From a checkpoint of a small segmentation model: decoder norm groupnorm, decoder activation silu.
Rows from block 0 of the decoder of a small segmentation model, named by matrix and row number. Rows with one number belong to one channel. Each number is 50 + 10 x the weight over its row's rms, rounded and kept within 0 to 99. All counts start at 0.
After each channel's rows are labels from the 100 images, of 14976, where the channel reaches its highest value: "lies over" is the class under the peak; "colour at peak" is the nearest of a few named colours to the mean colour under the peak. Only what is clearly more common there than usual is listed. The data: Sentinel-2 satellite tiles (TerraMesh). In brackets: how many of the 100.
# convs0: first 3x3 conv (decoder.mid.0.convs.0.weight, 192x192x3x3, each kernel summed), inputs 0-191
# convs1: second 3x3 conv (decoder.mid.0.convs.1.weight, 192x192x3x3, transposed, each kernel summed), outputs 0-191

convs0.181:56 53 45 47 50 53 38 59 51 57 50 52 60 42 58 47 44 48 54 53 67 64 40 41 62 47 46 55 49 57 42 39 51 60 46 52 42 39 16 55 55 56 76 67 75 39 44 38 28 58 37 61 34 48 39 51 50 60 52 29 52 53 48 40 54 43 45 30 41 43 78 50 44 56 47 54 41 37 72 59 61 37 50 64 62 43 53 63 58 59 44 48 56 45 46 44 51 54 35 44 38 42 54 59 56 55 47 50 44 59 55 57 41 49 37 49 37 59 44 60 51 47 44 46 51 47 54 65 49 64 51 52 57 41 54 44 55 43 53 75 58 51 37 35 41 47 54 41 79 59 30 44 43 42 49 55 48 53 29 57 54 53 36 56 47 29 43 44 64 44 65 55 42 42 60 45 56 48 39 45 37 42 57 36 54 45 55 25 55 58 57 58
convs1.181:51 44 57 53 56 50 51 47 41 44 37 35 44 40 72 57 66 38 46 64 33 37 57 81 57 36 46 62 54 62 35 71 58 43 49 51 19 56 37 49 44 51 51 35 46 45 72 43 56 41 56 58 39 68 52 51 50 55 53 51 53 41 44 54 63 74 34 62 43 69 48 60 54 57 63 54 23 67 57 60 33 62 59 33 63 56 52 48 61 53 57 60 40 48 66 39 20 59 61 63 44 53 55 48 37 45 46 52 56 53 66 61 61 54 51 66 49 57 57 47 40 42 53 44 43 38 60 41 48 57 62 48 58 36 42 52 57 61 51 56 43 44 44 68 38 50 42 50 49 47 48 58 54 58 40 53 54 59 56 56 49 44 54 66 50 51 59 70 46 47 39 50 58 46 47 51 55 35 53 47 61 56 42 54 44 36 43 52 48 56 50 56
lies over: snow or ice (86)
colour at peak: pink (50)

convs0.87:31 46 52 44 55 41 50 54 56 49 56 56 58 51 51 59 56 41 41 46 65 48 54 42 67 53 53 53 47 52 62 42 57 41 42 50 69 42 17 59 62 55 58 54 46 64 53 48 66 51 57 14 65 50 36 46 41 57 43 49 43 42 48 55 62 29 61 62 52 52 54 42 38 48 59 64 45 42 52 44 54 60 45 65 45 52 73 60 57 54 56 47 44 54 65 52 41 63 47 47 38 40 49 41 33 56 44 40 48 43 45 46 48 55 43 48 50 55 47 59 38 39 62 60 59 46 54 50 46 41 45 33 48 54 45 72 51 66 33 42 34 48 33 32 47 33 63 88 49 54 62 60 57 50 43 49 38 58 54 55 49 44 49 62 57 53 66 59 62 70 45 57 69 57 53 45 46 63 52 63 56 54 58 59 26 60 50 45 50 41 48 49
convs1.87:56 63 49 62 56 48 50 53 47 51 47 41 39 44 55 59 51 51 40 67 62 49 51 44 45 60 68 46 66 68 61 50 34 55 27 39 55 48 50 69 39 36 52 51 58 68 51 57 35 61 40 65 47 52 38 49 52 48 56 53 39 59 38 37 68 60 50 56 50 43 47 53 38 48 50 59 43 34 38 54 53 40 40 56 47 50 41 44 56 50 37 23 57 50 49 44 40 38 46 36 26 41 47 42 55 41 56 44 35 42 39 51 51 46 72 48 38 48 71 58 49 47 43 28 40 56 46 54 33 38 54 36 31 29 40 47 46 44 50 38 53 50 42 52 62 54 40 43 52 51 42 41 47 60 17 58 43 56 38 51 50 53 35 36 38 65 42 54 45 56 46 47 40 46 51 56 36 49 38 44 35 50 39 43 55 76 61 52 47 55 58 30
lies over: trees (60)
colour at peak: black (38)

convs0.105:28 40 23 63 49 57 56 52 54 32 45 42 54 49 61 49 24 66 59 60 33 49 46 56 39 52 55 43 38 60 57 45 43 48 40 56 45 48 33 40 49 45 47 48 44 55 57 61 53 52 66 57 48 48 44 71 53 69 44 38 72 28 41 40 47 35 52 60 55 53 30 53 60 55 49 42 47 30 41 49 79 75 42 53 45 72 35 49 63 49 55 48 53 52 54 57 55 50 59 43 66 45 73 41 56 50 51 43 47 38 39 52 62 51 50 38 52 60 64 50 64 45 50 35 40 64 53 47 59 48 58 48 46 24 45 69 53 56 47 48 50 64 48 52 57 40 50 46 54 49 39 57 58 62 48 63 36 53 41 38 55 38 44 67 33 45 57 53 53 46 41 38 32 44 51 49 52 65 41 42 44 46 47 52 46 45 47 41 67 50 53 53
convs1.105:49 40 47 47 48 40 51 68 49 60 63 52 42 49 48 38 53 54 48 46 45 63 41 39 54 41 19 44 43 35 41 43 69 48 60 52 46 44 50 48 49 54 48 59 51 47 61 52 55 50 44 43 61 47 49 54 44 21 68 53 38 50 43 73 58 41 34 38 37 51 54 68 47 46 46 32 57 55 48 54 43 26 43 45 46 33 58 57 67 43 53 56 58 64 54 51 42 37 35 42 61 59 42 42 31 52 73 56 66 65 57 48 48 53 49 53 50 42 36 26 33 58 49 62 54 51 46 44 59 53 56 64 59 63 57 77 35 52 51 60 63 67 59 35 39 53 40 62 24 51 39 53 47 44 55 42 58 50 42 52 52 47 63 34 75 44 52 41 59 45 42 43 41 41 57 54 58 57 46 52 49 45 39 52 41 49 40 59 41 43 56 53
lies over: water (53)
colour at peak: pink (27)

convs0.182:49 44 56 44 53 50 44 57 51 49 48 42 40 31 40 39 45 43 37 50 37 49 54 49 54 48 60 39 46 49 43 45 44 65 37 54 60 34 35 46 36 31 43 39 53 48 34 37 51 42 52 78 49 58 57 45 53 38 44 73 38 60 34 51 43 34 51 27 49 55 40 47 55 43 56 70 47 58 49 31 61 39 68 35 39 44 52 43 38 53 54 54 50 62 61 47 40 48 42 59 46 33 56 61 51 44 73 42 47 53 77 40 36 35 41 36 37 54 58 46 53 62 61 56 43 83 43 48 47 46 45 43 53 61 49 46 44 46 54 56 62 50 26 56 44 52 63 47 58 39 47 44 57 39 36 38 49 32 64 45 58 43 62 50 54 63 61 59 54 67 31 44 65 42 57 60 54 38 47 54 60 60 55 59 57 49 63 51 49 44 55 52
convs1.182:50 54 38 47 57 55 51 51 34 39 50 54 52 44 60 38 31 55 44 50 36 67 49 48 61 56 57 53 61 59 42 51 37 55 61 38 47 68 54 49 35 59 64 58 32 62 79 55 45 68 54 40 33 51 45 46 49 59 46 37 45 73 60 48 62 60 40 52 55 44 47 56 55 41 35 60 51 52 47 46 43 52 57 27 68 53 35 52 54 46 24 55 46 26 45 46 60 59 49 55 56 49 43 58 39 58 28 47 42 57 59 46 63 47 48 34 52 38 41 42 48 65 50 35 55 24 53 48 54 38 53 48 36 52 55 68 61 54 33 58 46 52 55 39 52 39 73 57 44 62 45 55 75 40 64 56 42 48 56 55 52 54 47 44 50 39 48 58 47 46 63 68 61 49 43 39 50 51 60 56 45 56 66 49 58 45 35 58 71 59 54 53
lies over: snow or ice (33); clouds (31)
colour at peak: pink (27)

convs0.49:32 48 30 55 69 52 57 61 55 58 54 76 45 51 44 45 63 54 65 64 64 45 59 52 45 49 54 50 35 39 48 52 48 37 43 55 27 41 34 39 32 41 44 51 45 47 47 63 35 44 57 57 54 36 52 49 61 45 42 53 56 60 57 41 41 40 57 45 52 45 57 53 44 34 62 49 39 43 38 39 43 55 25 53 50 30 44 55 47 43 34 52 40 58 36 50 58 50 70 49 56 61 55 50 44 65 54 53 43 65 55 44 57 73 63 34 53 49 59 71 62 21 42 51 53 42 55 44 44 51 53 48 46 58 53 54 60 50 54 47 58 55 54 52 51 23 44 49 64 39 54 40 57 36 41 42 35 51 53 43 35 44 50 58 50 32 45 44 48 43 53 57 57 31 54 45 51 48 73 37 53 45 45 61 50 51 44 43 83 46 58 57
convs1.49:48 36 58 35 42 45 54 40 58 32 50 64 51 46 54 48 30 56 34 58 71 42 45 50 59 52 49 49 49 52 62 58 56 54 39 50 61 38 68 51 47 37 53 48 47 37 34 42 60 31 50 51 56 49 43 49 45 55 57 44 25 55 53 64 58 67 39 44 57 51 48 58 39 27 49 37 48 57 71 42 53 41 30 37 45 45 58 59 36 63 42 52 57 31 44 48 52 31 37 57 62 60 61 37 57 63 49 39 55 37 30 45 49 58 43 58 45 49 58 51 45 39 58 50 52 65 57 51 52 68 43 40 52 54 52 58 42 53 39 46 48 52 24 47 40 61 56 57 54 78 35 45 57 41 60 55 45 60 44 53 63 65 38 54 53 44 29 53 55 54 40 44 45 48 60 48 51 61 65 49 65 66 43 49 29 34 40 56 40 54 38 65
lies over: trees (66)
colour at peak: black (64)

convs0.3:60 50 66 49 59 49 58 57 53 50 58 78 39 24 57 62 40 54 48 50 62 52 50 49 43 38 50 53 51 45 51 56 53 41 52 59 65 43 55 55 42 18 56 62 45 37 56 52 49 50 67 47 49 69 55 49 46 56 43 42 56 44 57 62 69 36 52 50 49 51 55 63 49 46 54 48 58 55 34 46 25 52 64 30 50 55 35 60 53 47 38 63 60 52 41 46 66 49 48 45 50 45 61 57 54 66 28 54 41 46 49 45 62 58 49 62 58 56 37 48 53 66 52 29 41 56 29 53 51 42 53 74 44 37 53 57 42 69 58 46 40 42 54 57 61 49 42 48 41 50 44 50 54 44 47 47 48 32 46 55 52 56 40 35 51 54 45 45 39 39 79 43 47 51 38 61 39 73 57 60 36 60 61 60 34 57 73 35 50 46 43 48
convs1.3:40 44 52 38 43 51 38 45 65 52 39 35 65 56 36 56 49 31 62 47 45 60 53 57 52 52 51 36 47 31 60 35 52 34 47 52 40 57 48 48 46 62 47 46 55 40 46 55 58 48 51 50 45 29 40 46 50 55 52 46 52 49 36 40 50 50 21 53 41 53 48 49 43 50 59 43 34 26 44 44 41 55 45 28 65 46 59 65 28 44 38 58 60 51 46 42 40 56 45 32 54 54 49 40 51 50 64 43 43 35 24 50 35 38 49 56 57 55 62 57 40 52 66 53 61 61 56 57 31 32 73 47 35 52 51 49 47 45 33 52 65 53 55 51 40 45 60 37 55 33 52 48 42 40 37 37 43 39 55 42 26 52 61 63 41 40 36 32 52 66 46 38 47 47 65 49 38 33 55 33 46 51 38 49 48 40 40 53 46 61 52 51
lies over: rangeland (76)
colour at peak: orange (27)