python train.py --dataset="Sentinel-2 satellite tiles (TerraMesh)" --crop_scale_min=1 --color_jitter=0.2 --encoder_depths=[6, 6, 6] --encoder_stem="deep" --decoder_activation="silu" --init="kaiming_normal" --max_steps=7300 --epochs=6.4 --warmup_steps=1460 --weight_decay=0.02
Rows from block 7 of the encoder, named by matrix and row number. Each number is 128 + 24 x the weight over the matrix's rms, rounded and kept within 0 to 255. All counts start at 0. Numbers have three digits each.
# convs2: project pointwise conv (encoder.blocks.7.convs.2.weight, 48x288x1x1), inputs 216-287
convs2.0:121114131093106123123120116167129124150122139135132097161130120143117161148134117094102133151119105142142102133114117167129137123124111095129103124152166110135192103130118136119080116149099194132132101111100147101160
convs2.1:125112140132120142120127127184127141098127110135053094107131129140150149137161151128140151129111149143131118132128107173136123136126149128106176116121144153102133121127101139121130153108134115131112138128148082102092
convs2.2:155128099162134128125137111093107118065145128132131163157078129125150104098098135140130107155125145105105086139097118154130141116137156084146162127134124060112063104154171119102087140123127149099134146131109147105115
convs2.3:146130147089137143118150137137145104077156109161188156084074138136131174154125119115127112119142142151144183142122143113115129152130141139127119161120087116144111136126141110155145122114137146172108150118141168236135
convs2.4:141122126255125138132118132192142133125129129117084098155143116118107103106151113138128144123152118139149137128135120129103113126140145119134091134124160110122141143136097101146125122120156161156115139111116045161115
convs2.5:139163146067121114095103130136127134174147105153152083148177145098105134097149155140135162141147115108121114131148120104079124142145118169120151144130031196119160169136124139141141131134123139072120108144119106166129
convs2.6:128117141144132155103111148150126102126125112139052113154130133136127129109148123126136135111139130104126169136138125071112130124112123143134158151111067131129116150118113122120111132148137147079119121127121157107138
convs2.7:122140144127097181137116153128115116070154124160133145133139118116139164096109116118131109125137126113097124145140138053114134132143105154113133118140114169134084147119145177145126089117134098109090124100149105154120
convs2.8:115144126141139125119158106158169138160122121134083142061080130102129111116139111129154120141129123122118104123146149054140112130114142119139106143119178131107130109134184098126099129134132134130121121148126154116138
convs2.9:146130122228124141096108126181158141154119128124103103097167121151133106128133129126132217133124102080137158133138146151139148124158149149119146125128149137143143143142158147141114109137104124121151125121151116063135
convs2.10:134127137122125137108137155156160128070125110115128128127152136106139105139116110129150159101146132124115125122123124189130118139147116121115114140136085167126101109128073110121145104141116081104121126132130079064140
convs2.11:124163139166165125098098144115131127151111156128110126169119115133115127086092140131140154122118188131136092110125146146142124132125087126129151100110118155146115149146122123125137114128120089128123123135119076129113
convs2.12:123134095102138137134171142094143131165116153105182160146154135132120114114119102119139073131124121112136108141113138087135127120129132088126127140116113094127119071128112120114155099125142152100141131119153151119148
convs2.13:135136126121119120137118123174125111132113128136075150145214127158152134133135081105132123085111111122119137144132125237103137138114113120132142124115102108112186138110097166102080166123146096140124138110159092123115
convs2.14:134125100099107103117128136136156129146133148145074139138149117137138123113129126133122129117106134110157121096126130127146138105131138181135112125122150147099130129121124114108150095134133149102125149109131167124146
convs2.15:109161112108104130150115139129133156146122158100145126103112084130112149068121121141127138114124129142112147110133128135126129121132095124108101107096138122115215133133104130148091128111132143211128121159113155145139
convs2.16:107117144149099110141135153135122151151143144127130125151127116107107139147141112131111077140136141129146146133155158084117127143128132144133120129148180135143092124136137097141091124125132141148131122147112100107145
convs2.17:126134139121135110172134102082095141118125118110112183186192132149112108197098116111135178165126157111144126133148121099138129116132133168082151124126177109134140132121086160128158102129115108147141115104111160136151
convs2.18:119161116152137138157141115095151144179102139130131201112127109159127137168149117144145165135118122137121144115086128079121131160114137149127154128097086126120134125106155116133128113126119107143169106131177181099105
convs2.19:124140147012149131135152144140175121127123142115150127111073137122101122155136160153143149159114168116129127123138127113139126117127129107130131115117096172134139118122096097127102117120137100126102154145153133156140
convs2.20:140070127085076099160122149139128121126122125162152091175118134109142116131105106150128147131132161148123128125151111164128118100138137142148121142126132143145098143136142120116168122127094164197106114125139134181104
convs2.21:119148122142131105095160141090101116110115107136080115135043138138114097136105079120146119124129130148104138138142098112151124114132137139116108119163139132110211142112134126121153123137128124043165147095144140106142
convs2.22:133150113116174177158126110098129133133124126074094071105192123128111149100142100130141114118128126118126152097149142078092128123130095118143143132124063123138174106129091143121124112125146126082132125136073084159133
convs2.23:143189107129121151157131164170126102140129137120156067054056165131147112130112159125109101115110124160121113119106133088117114116117121127146113111139126075137026147114144114125083137120125125142136123122186110148106
convs2.24:127154113185126105119130097123109115174143130147155136146179138119110088156138129138129123121116116161110099151113106165138129133134108097149093133139202126122157108110080130130198155118125146093142142131049133183138
convs2.25:150116120037095122067149128160084114173129124163199162107142125124112103129115139117135152125142089146120117140090103098133141107126155117140118128141137126108158139144117100126109122118139120172108128109131145131120
convs2.26:119112127121143139139159117148126117120137138107189121113129143145116103146144133153134138142118126098113120114085140168163121133147085125152123142173234162151186161132137146146124119135151135061142137163124123138093
convs2.27:109084134163179121165139086136139134064132135123162151103089144114116121126163140112114123129112090127137132133076113181158129135142132157120107147133129128132084119127182112103151125139114148083157142116106155199096
convs2.28:135142118109090114087099122077118143156115135126182153191069136132128122144085104139138119121101090150127113133130124197090138109112132101126123131113144147123121120125140123114123119146137134154119136122115132157141
convs2.29:119147129180136139189125126136109145146111137102136126113131102107149119100121163134115111143112116117137109113139128133146106103121134102133089142107190129124113131143130149108168106123110117094125121139178135138125
convs2.30:141121144131147132081098134072134138138157146140196168117111123164173134101104134153124180109146118143132140113131111006122151142128163140142128162105149115150057106139114133160129142131125125108149156165143135136116
convs2.31:122106138089118096113131092092141106111142129104160133128212136086101098102120156123128150136122137168121150137172098096155125119130140133134147134128175115115177122116181104151176159136135144091108122139167116134111
convs2.32:111076128093145125157119124184139130208079141137088128145111143116139099127117105083120140130137127132145119149139139146138111146117104154123135127071094108141133120158145098106140109148124135150148096129107041145118
convs2.33:117104124183130137102124109146117124143121109123136177131088134149139113175133166124143117099133116145137110149095129122109125102141139094131080106105179173126125129142177114111138151111137107176136126154104127144134
convs2.34:131160121209094120107142157102113117106108146149101174151094141113149151148114161133122079128118139095123114127132154186118113126094129135140136130151107097119162119136099144128092156151111092116135120102128086130137
convs2.35:131126122034132127140142096158130141135147122119105102130123127107107115125123120120101112138143101117125130136126116216121115140111153132135090132114109060151178122127124111103118155120135157170118139105146145082111
convs2.36:118124139105128123125097133116121110162116129113101096138120133141099181153130140097122195128139125130126144131148105078174150135132097114138123117157087113132082116118185117140140130153151048070110128125108141186172
convs2.37:134124140130159143170148119121102148141139160098216052142153127136129155127141154136139139134150114140121118136123120048138124132144130104144142134144148121129078108132146135128136084138144119125125138158138130067122
convs2.38:133122129158182146150144123188123133076164154117124091112124109126114127149079119163118138139108120129147132138163120109137150118138153140092152132103125092147156120121101142135093147132111116161145137151078107100147
convs2.39:126130152231083112118121165140139133191119120091054106147106124079128123107103121116118106129154112136124103131126131255096132131125125143142122121144108140131078160146093124118083132129147124161091110117136146115147
convs2.40:118122118103145166161163127142158159129145119149162115087111093131149147154128149123129121101143125103121129116135125186133114121117139145114113139101146177128030118139143139108117122117126154154129136134143178121139
convs2.41:121106147155115116113131113105150127103125155187141114074062131127116142134137151128127076169125143092136140140107098000134112135126128117115136137130147128112162112101148124115182137114127072176112141116150148095145
convs2.42:149135103027100093136078110107093127103105094133102149127097145136147121146160105123127107120131123139126114115117128145164136151124134119147140121149085095103192131125097140157135124137121138068141116122107102098094
convs2.43:107100143122165138140120119104122124125132124118107093131229130116111125083163185107103121155144096106124154134105087201127133112132146111102102126133124129114095121120129130118167185117108175180122150164071091124118
convs2.44:111142151109084111124085152150131126091129159137144156095216114091135136134114128160114052140115152129122142113146153172116131115129097159128170123147069132100151152133119120140164156154147141107133112150129137100094
convs2.45:138121119107093156097109096020127142048153122109121154119170130184144106125131128115126102145134104127117137129146139035132119135115145138143158106156128111128110143111113143113100153118165128152152138121149162129139
convs2.46:135120128142093088162138158146120129092107103144126160118083139134138145102116152130138179111121170146134122148141139155125117122105111132170138113107125073116106150141129142137103099129114135138103129112105142119149
convs2.47:141097131158173128078126144133153116155102133132122126106100151086158128130165143131119116133138164162135126140151133072127123127116129100117156106134150119128128150118130147136134154155086147082126098127149197132142